{
  "encoder_norm": "layernorm",
  "decoder_layers": 6,
  "decoder_bias": "none"
}
Rows from block 12 of the audio encoder, named by matrix and row number. Rows with one number belong to one neuron. Each number is 500 + 50 x the weight over its row's rms, rounded and kept within 0 to 999. All counts start at 0. Numbers have three digits each. After the name is the row's rms in percent of the matrix's.
# gate: MLP gate (encoder.blocks.12.mlp.gate.weight, 384x192), inputs 0-191
# fc1: MLP up (encoder.blocks.12.mlp.fc1.weight, 384x192), inputs 0-191
# fc2: MLP down (encoder.blocks.12.mlp.fc2.weight, 192x384, transposed), outputs 0-191
gate.39 119:516443448549490578421434455582637478482473402532455453461508537481534497429464466535437519476406599479433674514513434553501460415531528479512463472481489466447545596456396531511424559455497508530509554551504549545561458518548469499450452480493557547497533517425512553510492538522479502509468529508422523470554527522491482559519374575500497526439536473513461454531555530441455509645467451467418483485517456473591510464582468543550533444379504446499492513485494478433513515494499508430413594457429489502496538525452495470437549547498550540575529500511442505598479546566453453604
fc1.39 122:505478457467410484456449521494510457481477481528512533405499530449445505442458460479641517499557491569441439517474499461493482548462484458533543514522508491557554566555584545492534553467527356485480556449488428516420420518419511517599554552481633494536561512563538433444426551577549433451490559423552672486498591473512491467471468442466597516454599577485448526510490488437629482529548494383487479455529467449497531452468534536541563519476455447479513567504459525460488451456452526462551567505530504476534548617394548485522519514465504455437539476564469467485512496468466496537
fc2.39 123:597516443607557438404579449476579456496490529548479522471514554545421442573484592533403499537482539528531531431490455514457576445528455531424442537443499499579489541471479483489463481474519561456584511507435462525563453473480551430575443541504535457444433489462452557452539469608591533418533470504395495460486410489428557574488432546525521568508495532512573531505476458564517467547566383451518525525531502469514441478436525444495492495570481474456535488499462459371491508462520557481492526490514496623474493589548523562438418630552502504477503492561572534367493516503480487489
gate.40 104:410518489443454508480547489578510513581534437518432588473515420496492529469552490440444536434431542411484473540504506492631529543524460477483555497584465476455525575446564461457565634456476473448582563500473480477510489455507444589594537543588498546489557493440542536516529514503571445441402494475499419458529524491533583420533548516444522523579553544477510466518512473471525521600573414475457447447483407574454502454498437494500441445515591435569448524495539549472470517434535434487497499554458478541452545483443416420478414489512519502528425530394481560560568529493583455580
fc1.40 109:533431569500499490527439415526527565501502465549452524523535578536477539499486567459583481406492422439465477511543528533594580477484480541425613486505486412432453547463455474447485474478520461513545392463600460538481545479516474573563484462506520401505541559448507359540456451550577511506565470479577449500488453468558589475508387499545438517536527443413461544535498460485415466481502449535533434539474448518589517472422507503539467511526585507504583612477572491518469543576557474468540518485459517496453485479476498475432474491479513407660465434481440435550425560524510539569
fc2.40 100:486488427493516461566552646522472439549530482517521442428576518591481463450507499483570534482567437436500500529442459466418568552405554397583540484515492519411523508524462421470514509450451536477472472437535594511538381508545480558610536512552493462545436504473540509481444429525392526599466564496570501459503496469551501515426487583514470592525536566485476441492542444425476564487558598505462601523505491431499528534557524528391438544635440468488426551487570511486485484523498396493534449510460475453528495503479480540481497480538515438517557548467512563513521468540385477440
gate.41 118:477511460551502527489469474557394479577458562495446480436493524599464492408565509476455532559516513546516523591539460474455433622517633525496536499568439500557589489435469538536597386466594435478565581423542553485558525420488461462460486478539473458517444571486462557462477440484464513487396575548513511418480512521433510502478533499491480442486522568496488488564508535571412542513504511451485446480517499541476497461579460514580503605521438464446442549514504492383452461575497461518507614470464567455516542541503429473461624496524475436488428559564570443562464552463461487507
fc1.41 116:473499412469432503426506463475376487531542472507430541481433466465478462410533538465541468574499547558538591471469502558616487461522533493455468450518439518557625507444434426476535502490521504550512495549508601414469496438463470503562503472492461485406358525460565500462517502469461425451459461525519441493525389456416483557522559553528560557515415554520492556562564508555562492572501480559548558450434563547459463506451451431440519598510528461453362589496515470462578561543563495528472538545526519498575499445449551602465560512459575536518464497544476504545511440498552481467
fc2.41 113:439543510462487587560511417510458469483509452581488442523475536587633559533526501445476450509455521495477426517477513524523507445529513506492487546489541496545502495463496342568605535457457451525460520598457500559484490493527437499516481423414486494530480520565527418521481495484487525424538389515560575451463554544454548581510462428482489484486528409431439483531460489464460486415466483523360477503522549585424548531580456501499498552573476561490441466598444500547640538480530523495478549458417472523444476603512466381507485625511487502489464498543515567583538453495562552454
gate.42 111:451442478538446537464526459497510394468540570514596450577576466446541463434522457441473497496538516445414487566454526583479505541513448538579467592532591390560491558569459470451440479430509528521513536531557426554469517562588456460570471484577484464571513535465458561484434509489387636493573455498513508522481487475468514466541457517472495445535530563534485507587475548513538513510481486405558438447481538481479447496485515565545421548455464447535458488515532578461518560470393437450485585524498541606519553573534550534481369504535476500540583487510533480419511540468490385580
fc1.42 105:583444492541485510493460488606449568538459557527590413488470586455556436490508480477458532520535463490526501515387600416541471509466506497473545478496503464423436497470433613540516453488437553507471595514491453411491534591419434511610534404495511446533415539452426530455556515529519581491452527517458497521495391423557604456468525515494501542492541538457507448488457520476451509580526448647521460471521386539424540503462457467489502544519575500487494450525466529514514553498385512526423549498484510478456485592485549511479475519469523466339499458583532429528557482466477533463
fc2.42 106:476562530490567524528424516471533428547543471541487498457398529558563408501409489492494541493486502458475423496531464535432505484456488494437560441507504480411537512480527508474471448581536546549532480568420533543591542513510504488555471520409549495544460490457482538537545546492471513435479580540508528410526539477523566463418494515565527595543447532455638524469525405454401439426554537515485470501457369621556544436475609517480517521492518519534490433420601395485460496546599520435539491605522499423493539551402506564536509509553421520543511479495482495435461475473412582484
gate.43 079:506552483531449482448486566501452534514502596564533488532520541426554483504492526507615407493459533461512501521431461559484487525516603484502467465526543464496482558435517521523444480548464438499527475432507424578485470529483445453522566514538404486530478454501475554510542529513462544385556494453485445418412493562511446482502520464438487392532532402536499584583534449443502636398451542608538611442474572496475459430401416480566550566525466506553570552539487542591609423534554457543576520591468523478535507490482510483560508477445449553556527529530428432533461491420546490490
fc1.43 082:493467491440515570418510413494518502410486452514559381493537549516497437469498487515493620465456502528480589559430431526553520492581489411496521497552487455523448495526598473481473465492424473470556633508580509498399553465497503551516556444501478503514452453456465534535595494503513536566558462520486504536564593459500509396613583460485497458497482521430525457444534449543475447495440413471568521502479553563548423512397640551521497560547604518405480449492513445403521469531449474452500500537520470480512472433470447503502500536509493516490506504564531452471595552483395581398
fc2.43 083:558524537434457508547581536586560545538476566497481447500481556486506542505504439381482494485632509506499424543456505496550526426473486493472549436517496445518536581495460473545452531511564510504555454547466520470531472464427525515494459524501461496532527463574513624489482454477461473514482392492473455389451529507493498524580548448543509588589537506560467523542492516470440494455529430544492625496498512471433665455494421511492518561410490490473495520419476478595486538438545508536458495439422562555513522485356494476627540501323531566489525407527487525504487471501459532438
gate.44 105:500429431469539432509414437491493498537389414511470515534500563520504473512449570496544524530526573528483495493522427561500489483436499400543386480481520416514415496454465529470433553521503540562571471507506498536464467622566460526525404531440473539504485535545562543570538540533443572483414474532467486492432487536553431513481461579604489470475531424410492645593491486560466462476497471533474591494577529453455488514458486510492525557513473539498488478452494459545473577552490473399462524577549525535521504375330426520533502532469550515562420449552575536559524496442560491516
fc1.44 112:602501510516534507444551580496477573553466467489472516628527562531537506562558487513526430492470554412426511564540475477332432571633544507506500559455429508516428510491505516469478459522538504522450464559390511450520394465439538450482495532483512555505452569516400511450457451470454476515557552462539473548508553420542576468571520461425491503448441514606465424476541405527433491471483535434504512438527485534520587472615502433582521454455505415515487457418454535449503468436538556551499549471559499586451527572486528522454467614547504495508590515502471506439526554495476473508
fc2.44 114:471508491528544516426493483489490481545475446485594493508591564577516502520521614526503476408463503521514500510425655453457442514572541565450452546479496471515510498445435513570522495485492536493470438546473529513497475529555481360436509427502522429501523471460516510552587468417592473571433491437563511475528476476559404493567580527575456561531559527449485366443434521425504572502549500475453424550460448534465559510532367401504522535517541488518576462558503538534556514549441520501384532521511498463538481498501491485429472520569496443555539447549559386533447453425536453575
gate.45 103:542468471475497529494591506479477562425558492569538531539516382416476448498525525453451432418547624510466426461413514532577546499448498578582428488461465537523568529562567588507506530401583566471573514421469486547427504430608554551497477471528479542426510516519359491505493484434410574488562521455483507578507549488537576457532482534508503482461519576461451465552518529550499546476475395476544571569553575507533501542444551499442451520553586511578506409469590461486534478524544506442535491483533537444446504496487377507532472439542574490424457476474509478502405518481480521472
fc1.45 099:512578506441497476504562495544527486506495458405455492533570533612584451596552515506510541555442463604516496484568435563460503514588540469546466465476524544553551425497446451369459541521501522452526467524444521582504462517538563546595547562500404473624506447422467417489467487483601590536450355538500401436499451534514432571522581404499459530463481464509529476439481541433489467528473500480438565451546470489489464506501402523527534549511505488488515550464439527540461545454461492472495483547541441536560485465454597512420561564594515556494537461444491523526468474482592574448
fc2.45 095:513593487590514484501548410537444582486557518536364522506540509608559623554450457431597497505474405517515539436447570543552412497460463522483422458471562501492580461446560520512502492547605504431450497533503452545465467449512529425556512565514476463516472450458405534620524454394540553445461497514516433501460510563555529476577532539506471449524528542470424436501483519429560552558473543486408455487508519429498537503508460504497487565488507464453449466521333406511470605561472486512452505520480471477487534543503482458453496579542513517491490589463562542528509426540525524413
gate.46 113:526455440440391468560501450498420517478540473413563518501561411464647531503512520421541463530386574578460488525531497517627411469526436534482522572624518440471488479437598530424555520577467479545592573548412438472495584415496470551496488513472507493479485524424519431474525554482558500545452425481491543412492495566499424484524425453493589615495570520425513530508459576521484557493515537465542535430433529489458570565460558472480584444491456486470530449500520521536485517457542521519509513505536524479495492474427414406476529520519472405519527546576518539450499478441469526520
fc1.46 103:543434466517469436416480487503470527451573508600498496498486554411483525505485498539480560523430455466541423508619501532384548537417493596520534500422471429522433504505453495475452420522387553526609534452422508517459479635563404523576468470555524482517496464487500421500494616527487526528483522497538569396490489496424543474394443494439547574489559436455568484472486452559516435525597537425538468441517552452503466526478568446556521460534479576615519568519502489476433504503576547472447449516474542533517372559546575526496502481533553490525519470476476540516546437462505538456
fc2.46 105:454470507524503435495541550450498598563411493499527549493487579527505496523514491522473530493548574596484561487434511431444431515510452523546449531585512525499452556485464409619573501544584438419549604494452460545472459434472525549398560428554450509489470566453592478483465496514522567546586502441465556538488437433450472423559418546546478514490503592431474429592478474545527424505502468486400480529478571501481538531482564416483515542471476551519432469488423542550547500456426541493483331518566563398532522496538475536489544484531510491454534544461463583513463528503383479476
gate.47 109:543476472494513507607508524459538533492515573566548412549423610495517506544477533535441517497493541581514501410528517404501470472445496566437538502510538585419560431483507540543483459557472485497583536482580544577486570586479508487446569576515496571547514455468539524536496474506487455537567526453435556559435553418469475516434532423546484482498507484549472411515495426445426475491511432432475469579514418475678477511587502580493439438490412535457501508477602539483515536438476389571486427403513512435442431471490461601420525528462484532553497554463517509492462483454560536482
fc1.47 104:586576516456527529469560495481518568572623426545590444535502509461535528593501494570442462535487465443526401443383627481481537507456510479615450523498525516516506528563413517590574556456473539507537496535512525510520554539489589471417368434497467507505492573577485542517515563554476481536503382418454515543456428476554402497476519519514550463562553377581517424580559464431509521567474495553483524493546484567514494505513501546504483471432519554468511445505497535448522537457477411483462411427539431517407483462517467566409488470502530482483428491541497485526478445503532516425
fc2.47 102:499504541471566493473546437519410546563518473543480510473592537500522486561471482525393512487509512434544490454487568506474399431452553447573396515560451501440458531511452456565488439470445454492478427531583465427544550411489570504487541617491571506564531529511501480472424544555449542486611545494523516479392516574479494555526412436482462468608516486445535506544594557435473499456572553515509380561527526497480473488571463491501450413394487547415411543473557519403546408513536496523490515539499508608507537546500585572441462512505440472464472499504549572444564450433512490496
gate.48 108:532534489519576505552486489540554538565474473520501529485568502476537497537542410571494473530615502533475538509403519488528503522523524437485474416562523422503453381501482462537524459518493501532524406488561522490582545465412504520560543522442505481501553527460405464466467578515497489619526495491480433468515464539539549470542462504438447530574490583424514498620521425514539510556559418463469428632475540465494502558507517400451460501434444514518561504639504411442506550457538465434492493532545476530490542461508457402626449496556577437546461492608422501447508457426391533456
fc1.48 106:474494521455433433469462541470443511513518481368361467467557528540543506497463535499424499483442588494573411546500465583598473530454465527442509538520444581448500575524412481441501478535436496545481472502605454499496428579556475491482467432467492527513503509487504542472574521566517484501529557513509537558422555459551452575446440578543506515509473485538518530471447439608595533441513425439495485479454476485526515486487484546457581484513540423417459543412507571584603479528431536585459440513470467518480530507484525607569571497505441458574507491445615454550474463600611513530
fc2.48 107:461475493519540512519482544518422543534618548455559508594449391501479504507448550489609553496470490498461416484525459474506396540483511573462454518516518464545441505513497554469421493406468495555429452504572490540438477425413588460427507505494519486545507508605517520413570558469505572472520547439464498448521486589503419446508517534482442501565476542534544468536540437403463551497466496485389566566452538567468525516508491478454503463561421523501563455512501521496570479422528402460491439499452499427454576562491392546568549529592583487459487456460664520512528541476588548469
gate.49 123:477527483495566442403544497538541481512512502416501418515510427475527617510414478483528574486455489533518569491535457568485562450469528511549541506425419567553454497446662400496503483434617464507521437535475487393450599517536571514605423492539588536596510507441485505566572515476507423515585467580512447479451475458579537435556513492494480424473473464615588550516482502477470553477507568530534442478418582561490475465479487460533470483497530548456523521573429504438435485486555445425488535485503539487522346473559519498462479538482528492503414516507477486546515452424485510512
fc1.49 114:484549457509528439473543574443606487532536444479527496486480440547456539526563454385497568483558480491454555472510461510519583473503498477542465618478435435496477453507638386482539440419532474526535465500425484456461507482510622509558508498557553507479559503453485441512488530555563406476509470611521536465517507524571496518521389491495507438522431541602566487505557477502503545487479604539513445426523587529488516440503574336463447469444520469514494497557494519450444508424602478490482532448493487563545383465561585531449431536504500557561442481516481516517478426548570436447
fc2.49 117:496480526529506525510507567543521430515465530481511430432549473569516475532503556543471563430504435511433486586505517458473462456541469530476452578535467441602436477566576475471475629539453400393448476532511494532447486554564569469458522523531520522417455438490525467459509425499531503452510601558488508445565463475470485495484486399399520471441555481571502549440558360583532442525436572445523456545513451466599499458491495531490535520544576456475537475639461506427490552556366466516466452538534468542532569541455425583546522466423419533492534508500565482532553561478440477561
gate.50 111:471489484461500537568450502523417472556534503464468572517505517523588513481453547497599550503537469466499541591451490545455514524579460512581410537431465496462487496498560486576521494515518469451447475471468572498450484519492544496489531524447510519551537502448489531567510480485536455440498489478599520421426428453482486508485521531453423452437395549372455618551437523581536582497591502472567425490530560488500544507472509486603490537495579512535513513564523447476441441468546460486473651424457499518579494493495526471656624476589394524499493524423457480576502470474397461417
fc1.50 112:459432461556553493494492414592462511494514459447528532445602573522581499434481425545560523428520604551570482597443532526491442490536554529494552501527518449525562479523520402553520612475412504456445571529486515569486482532582518573434489480479494554552575507493465492472423437476490535481557473561540557505481482477526517499504434496491452364541363464549444475519509562548514588495572431475424467441435512480523595449551441488507446386470462644479481466445482512462461399450506487448576525532521490463459467537497556413446474485540447545469441557541461570534508492519440525505
fc2.50 113:511519417521556449507547468556549411540518565522447419542470397568542456485544469433519536485461508530420567486436511419442593432558571530444519497517394486441516398547615495506499481453485425580534403457529541514513526557493435530496479533517455512422552496460398451553469541546473423421548573517442560483548533460458445543580451451507489414499499588446532550450470500499507515556530540479484487537511413473449495430533496604516560590559492557525516489555462492598574548467453457471498596563521620505510477491479542570487496541514491451394543450523478550490498438402501517481
gate.51 083:520556523480446490470420449484483498591488508556517522479564488517560573490609535510492603476450563445459467472612609410533501398538551472465529553481522500563555463514486496507575458558508543505539559484486530388474578525565424558553506538499529539634472528529608436532510506536481448438488479496489555474502532476412576506485520442486488569517573482430447545476459511482503472493559493491426442510475521478450468477602482547553416438465411426490431496505600417554415526518483493547491496496519574554530497479525560519500480586495453399585416449501438464416400476537593460533
fc1.51 087:455572486432408493486404407497481555536394554471497543540482519439473539486546565580465505416489589454478465550521516446472600481438462594463432600465522601506553553598485460487561520501476539477547558518452527569459407449568509535513405534441510620544543473473473473469470551544462524538545469570517445507478519495504406465541453572432539607506566419546433573547497547451488484499518477522513487492512473505527501526487567498454418438396527517451393572521499429516492576498440558518515533450546528452463600477570474532486573503434463445583496488473538483482454492504535477392
fc2.51 084:480495496541516463538421568525544530441439471488526491570500440555572459574495490518465517511647445461517530510486447485488543534437482511583561531483552486488576505512486461490488623435524446422518492562483594484428489567501482537443440567429479597475478405491475578535431553513519474554536488363590455505417533480520494568443455538508465531535533496476498436542501482503428548481518509506589384409492364497547455522524517439424545471446511545460431491563505567399540515481455564591461506467476484444449507576490504456450478404466538507537544476558537548524607435424541498571
gate.52 107:456497474498422509477488537546482537478545532433481515563486454432428480440411529558496565551515570481547543530482504480490550509535555511501539455465423520512523629399496605590470418486455521478530458468547396404474454517432396568498493528543567500529442506438502514472449562503504547448526531466426554480549535580490472486563470541438556486437359484544404578560586542517579483523522418464571492582471486566539508519464555496524479575537518499509467535461627463507443471440529429527535478497468517517484466636522474472509508435505430444506476418559402525464567412565509460544
fc1.52 104:530533456461452433400488548528486499479555501486497617566532450428517497479531544482535444521474522484487522513558458434541527521466441478559533421474459528498497543513567453499476506445521610395590517471572489522478573452518561454495492519473595505526474536470508446372458494510483555496550500412481510609453545496510547460393599452463487502484546529569445577574514514560532528486458398513527590489400496569492563447500513498536566491527431568433534560470521464535548423460617551394510460424406427579437485429493479549530457571372519457505490479559400491463459525498494474518
fc2.52 106:489493579471490486444578567501541468529498504420551462479435548519505475588464500458502496566482482523488465502509453514470517558476493526553412579552588474470488532421529562556476599484470493484454444479467516405573414520519454503498489495485425458515392524613571543517483464458419556499557431576476425520472468521491629462434526631526515579494444426587570516560510577478413510468427496521487465540507584538444524560451472426434455422570479542536558535517370538505458498484457553508473483487517475516443462412455515539427417516457516526557491427550520650473503560500532453486
gate.53 093:544535518472476436491479484441525520540524481577519503545530540538523541510465647494499467441393601446485482485540505536459421489486508446438517497478561541464436518469565409451381535460584491483589570570420522480409528529485488499489485522380507579547473519432522479594494560527495602560480471431566498453389517467499504503435573459524497594434498511495539430570459518451560504600498494510357490510542557492523472520502432515487481620544485541495459478465570557462427478530563454468512559397555509492455434509518460534526400522564418547481478477544587517515500457503567461556
fc1.53 089:493516548536595545522472476435484612504517522428445519534509444575573575564457567461508426437448569432461521453408495524506363527491512485447470485529540478544511547485485475539552500514580450449457465509462525514503563486537490555455472466410504498500500545474502476447477562579496505465482454508498577470446506543496494495514428491472481547455584505442466501526444523496469492573491522583491595504616454396495483493497508523553489533512489472488481442579555463515482510513581514386488500632449539569501326490450402485506503592515361614420492583463485491475503395545574475511
fc2.53 089:500501511476565440426552524481404584448520507465539455499516453468540467454445381565556475499409469453512488435397518437479497531524482449425418538497542453492590450512557563486531581444463392574506396488469519465466430609462535502522510576453454395489516533575556511526467482496532537579529478519395554499529486436473602532493495507467473510449567543513477481546475490580471536366582555508486513479579523526548478488545501470512463564541529493553472582518490529539469557573510468523511559491445480577503418442434410473480539593526435418435589570530513551616480477503541521499
gate.54 092:431536404465509457424559515537470468440501502502537516428587547505483495549513419501568490582448474529566535535622456467475450571509475449547409549479573485575535416485526481498357432471487547542505538454466594477433457424433528487567503521524453383479586513516598513443510622504492550447588440560534525475452508513438578498495503554547444523541592544477509581386507428506462498455472530568514492492500537499500504505470442497482540458490518496539480450394481545500399415475531536540436576495558592440529413474427594470513502457515457487513489440543449562509488496564497533539
fc1.54 096:519549664507499442615612599519520565514495442521560656397463448443461464478536427561534550474521555425474480464464545515535527480499498510496454441526524481501450563484591352604557413597529550497433419421477508465556506542607500500448472491541415533457570526467518531520478417484515547456559549510470496491475438512464528594459513489491498539549513497551446498498500511539505447492555480468512478494462515509408507476490574543483538564487474468501572518525517513495468489411516447490493557427524397495532495534512449496553524560553471567501450477504597491509363477456582492454
fc2.54 092:523528518464518521443552609416583517464550508418424475419486545491524524448488450411536456580525588498584532500549491530496615469518522468519562464452439611561535460524532509399486529513456530522412504477500440499547445472519495471561533468525514448615507415546431484477481519475533543445488455546535539450495493464461442493455495499543474477516517449569443592515438523483575500447493565517582483508437451477443580428558526446431632490460499449502478434435492540436552507514450579454605524591525548467523425441482502377547477493491476475509588533666453487499440512513453490495
gate.55 064:500539476377452480488396562420557495487520614423442474520440507577527431439482547571545446569558499527575470576474467451497528528457561505501438447487531492482489433531497598553543464568529495411510459472479566502506520519477507551591453500493454444542476549485480443527512568526502556586370479441538514465490516481556419447568482523499590579476500459492447384455471549532505518557492512445641437439527519448554506550503415496566531520518548438441471498509509558547408492520455555441402549493467463450510536495487525427479597560526449593512515546566444462450538506425409540501
fc1.55 065:589511494410529415516466596571463486459543486427565440484457524487414467525588514469605530497442515506571419523457447379544493503559526556514569437548441566517531502435464489532449508471507533516526444500458472489555562418503494582577494523543376540470527546531605416480562528485548507492492399506507497454493480493509454564479406559524527478589508578453444498534538459447431450488514569414599497482567481437456446399521466597493414481504485464481583496546583545522521469567397431438525444450504571436475556520457464483462519451547555537416472486530465537447510538465471486487
fc2.55 062:497456565498503538473538459546461552502510373520560464426469458523534546579472575520500634488538499418448463465592622477499505527537456451537511541484557525522476453445507543485416603510483504549471464411535525412438444473568480493488557442502481507531450455442453546582476523442503548481554496516518420542470590536590520594414597412546451533532472446454486499492466497486468546514507510480504499502488480583498513500515640483449400564445477527460512507452423406516489542558551511503485522477583538518455522466504492386494404564497458461541461532360508485549443537546414587545
gate.56 075:496446542432597467478585508486564594562449570500523505494472546514448513391466544476401614480473457491578457478491557616556540464502648566526489499455550486515506488513515449528547522458479514431529501529481506495487480519516518517448487448551451517495580409569470538478486500552506590451446466435447517596557544448464442481450578483464491458521320502538442545461519455445537452471497474493553494539561452481466560407507461484489550444522485493473524511525543434610506507491482481595517432585453449409581531540530509532535558479450436565420454449502472541473459536513552604595
fc1.56 072:458522455475457545590475506493524421491489410470468501471504485476552459561509486478480417532473543504456457508558528591461483549487472471464501580494518511511531554506488532466416426541526546447479480465531493529446423470596468540545583523512450478484517531501523489502449499446562481507517472476498474400464470504479629486555521529546447489466573534522492502479387586561566472586552426457450505370479486600467413595508591485600408559470507587587472546520419500399461474438545475539508575528513516630488438464497444492526512543509558421537498473534528406637531507563393536452
fc2.56 077:532534528511552479533565535500528510502420530497497535442532489518525359559444534445511606567427469488542422428545491433523450491631475528498547549513532537489589506498552388420445531508474449454526497507489551449441545464594473498398498529551383406574547441422493509444486506467463495559552449580444446562480466498514463511569556417407498422532545454501439537542547494409505488557393523444566435407522577475508460516494540473532460463503444468469536450533407529547518537477540508559513540517470515501460503481519540562559574486500519466596536430524502410605497430482544567530
gate.57 110:560396456520538480496488520555533502564587546409564543509677540552496568505473610554580486510495548538457552495449429534522526463587579551514455528501490488499423490522521471445584576567511462494519576414488476458431639419466506537417471509529467454523507565506512470463449491534521519484481566491509509551472583576458516465449519474485497514505578535457483516499452509457448503536489416440454593500470488619474503512485461467445527450458512498495451487469442576552548401489508464447508486491432445383558467562496547431557429504552484456520536435436497528637495536387463543486
fc1.57 113:449383361483542485453508612513566506523487517523571447557502511572469545534535484504544448575537480497438538440423494483587386450608508526496442491525568512587496534542454498531582572539486407471537532444477418505410519521481512463516473534494537481502450502403549532484472497447529565487514638519517424536512533489501540503430609469487484495569533530614500458392455449509456429471532540526499572461486604528459504510447508540490444448454461550494523495413547531510414580427456524550511479443421525464432460460544542439557473477531493507506573512470433473534600526411540472441
fc2.57 114:546492583472487501527518425475532541511554556483561432566414494507535499542425532608573436540542437451432503464588475528584516473522491524467450518542509475509466576443543458497575517576490380506534559413607435573451510515437467500437548455488432474515528528478492504481489410516526425464470540540576471483553580446437475536493464486525525505519518533464480480462510455510506505595458603462536528488422507512386622488521524450497509465504568536450470449487491437550495469512462431586542425459436511529601474483444507316502477421556578474481599457490477574544522582507456535456
gate.58 125:500425448502403582456514465520585464482527454569418563495534461521459534434466548444509479514502493505430506478490483456534445527525481518486515443482482535449532482559511594551581603515544547473583563460472525462432511479456500540445541502443517613495598473539481522485521443486472576478508520448483471535515496507487533510486395684546459411425471472539469608517523613483468463462508493502498501550422445514425476483531542451519484443529563520583487445561576522406461391480533500440473532529474474510540588535530345451452524510499452476573504478549475566503518485501545459671
fc1.58 124:563506478440514555542472496498399508505503502526550461572490474491541514393481548434438467501533612569429483473532500547542539504500574473585480459461431576418469427474527483483573569527484396592500485491523373579505512449536542529486445463424468534520372559561525518551492451496514431592531585515568494468520511476512500484534521467485509407435558545600511479563468475509580528490501451458547591603492524572514447472582407521457381521567450546501510527466427522548501478539431493485557459500490502482428470478449435451517461437524580514434460529493428499489496477457502666507
fc2.58 117:447473477459503568564554576406422537512522431597513482555538431493499445489531366411443483481461517493544514508536487426524470486396542484538481472481540535511491445545473510489570552467462524494498496423532547467502518572475517471496491523445419509343476571519448358551477524438477529462624540480530534429503527547463476483533476428539550552490491458551579547525360577595465483432573453460565506395415504609521512490516574478423426446461506537468430528508512559475495515534568560502517525435518469511521504472538528585571500513566528454573523486535436477535546592546487502523
gate.59 099:460386500485468506586520507473458475450600445543432541532461539498434488535547490429484428436595504493520539492524457503517529420466544682539423461478464528481513527522522495498499389492565460523458464535558501484452445459509490448595448533451445563478434479570527543449500471525576570480520445486507502391511416520405475460483448430531611591544495622417430496486481543557538586512526481469476511488520494526490564555524540524531566500470486453591461447407487554540525445584513525572475410535560431625456487547471516449520494450485491461470496439538505531478457403542555456537
fc1.59 098:461493452460519548547436451446457563474579451477450563520586529501525491544455436454510430457506554487450512509477470467592447399486489618527513498464515478554580574419463467521468533540494477418461436588447561433589490481588487432533481548490513504490382541542519471560478497503439518479483538512537556503489466508523521509443530470445583573514443577486453522499456578562443413590567463516435466481504418521453535484507535566510509454454463538586514426464567483453544492552474467570459417502542471625445442645483480475531557495480516472465557510568487553566386509629476467558
fc2.59 096:556531446534510505532520492474417552550393589461516501566472565574494504463409440456588486459631479512475434482484470536520535517468588554528541448546482506495550527412478550517535411483588472528476458450489591504520521390498538441478449558592439521664443538524524495555510530476464459428524506443466490522444537536503600575435471564511538564484512562462531426557417441467409469572482511485446487557516544469517488597484593509546446485411403376501534473438520528513494556479514457539481460503537427499484452482485461574529424497467491431560547415448507531495519521531504569458
gate.60 102:400442484504486537497519499506487562469520463512513465422545480542491442489532499521494501475438590510510461342523545443522476542440501575421493456543468497539656549551480562471460548532518469444516543487374477380504474467499516542559611513549511524555513527509457549590496458471454520516539455454480470445493502460434510556458521451561510551616507524589559552479532528505538510500449561493476440460451461546467584464477422610513566456438555418454498499501391420559484504475482593546531481441483551609508566449470443517437528440456550547463580447490591434447516446543586506524
fc1.60 105:544521525453474497546467594468555491514478489485504519489547478435526532493525475497535583513531451519428603505485522499590508448493550461523547558543500427512406452487479502437538442525486594465523437569568517455441430525464484522533526467440488516517574420422574487513469561525470580597505446505514447493472464495433419438472478561466450476450560530430528518468533522515576473473527549504512494552491498423547514473538592439536377458489398507528577582485612524386520479458530465449549476581481483418605439570431532513540484485540511401478477563521542434442462548542367463648
fc2.60 108:439489517493507497496494569479444542528506417504539583500490512462414531417492476454480512408514508461529514484546531524560507480482420547535483489531507429545496557528526470443564508546507448501389494459518446543482483499438543468534485540574661552473414506510507472409425503539403595567465424514553454572536474479496475477438548447361362494550568562512415438531574480605507446512473586526514517450501465484562561570510549544484508496641491486413486608471479512547587565442524544495451479510543499490434539570422532495524527480504417429432495523497541492589421476505484468490
gate.61 099:511569480517477591384482435518511583502452501594554464503505506643516529493535521579573569467543521408535484493422572596468484506580542574465515547519545406545527428468578493637541454432541491506423465563498509484531477531468472479524497568464479528452530500520447465536481538413497492464466512485515498523461492472513567574505439468470503546475452491363490551463583523474521503490460502471517558519474508540429477459391484412535503582477552370442440448443509535577524582424434450468552449542543469535545460518468418528536493555614492507537502446488430500457534498423571564551
fc1.61 102:449540474398516472532532544442425507562528586534546435562551486456364475562491531474479465396453442559557472408565415571417457595485579517485526515520618522440486444458561436491524488448563478477466519497470541488529568460545584508429471498491501538486559402480576377538539487537483508493494491496472529515522485468506472524526401505475541569538484441523487376462519525454487473466530560585546496451513524471545554504521551511466482499541530519476447528580570476530524528543549479554506520532438369478489568476598426612495534549511563569508460497452484475489509355460544415551
fc2.61 096:553487563514426574446531496476513514472492477537482509540530445418519576508528480659506462491476540490574472492482547523444513508505571425581484541514536453481428476545528499419533577521438510512558495538433494486580502496422519395527381543562559466479477553539548521427562476516541510558455465469514607570576458497485433421441452539485508460550549518511515555547403520541442443505571488586409476503507479525436478587443490422418455502554545564475506427557488553538604444568438463461518456537494528382437419500537533429450507460517610429532490417447475565457436502466518464516
gate.62 077:460474483436581469543487520554539537434573579511495521452546486508642546482461405477601518567435479460505575492443436519613484500472537548396595449515519499486487562521491451517495603466455507516446474496422524502481529469435573518539529421517534468580572555402449576541514481481457628496486530473494415486495482530459535461584477542464550541482460427502482450453493526559507538497504463553513488450515407528430434506461558473440499536538449480524542562437527476484501501519544499416430491602551498464496408549503540524599439570437631502505602533540515533443496504449384457542
fc1.62 077:472507558513558513510459516500482531481448435499505452530483500505507489492507486487578540398606453467434450554446433516520524571446553449503462470583549541520486584471466546487500536516385566492434610549480540456461459458441501487565666590504422501586482477495545591491531516528505475464581590484511472429488517424469504478523469438410460490542605556482447446549478552553479536464538545491573444496518545441495565496489464474591503496511514474517454451529543433517491469505373456470417502543568504517353425491532493537526506534485568473487457598489601521400390554554529456464
fc2.62 073:574412413552502512499521566480403571557509530496459468472537508504501460646534486539472551520573531547500624423594542523454518441384518397500445531522525451449526461479504489391536483554468507523478574491498536555431533505482495513627539467523489476448397504521498491468573474460570506417459559582511500452488588546562520454477483423532517443512477536505425455456483569414495439472517408540539529575540501549475485554494468519462514537503480510426465545474473516550397625488554484532415482578523541486400551573506559485496421505509422513544530511454505525406556443456494476422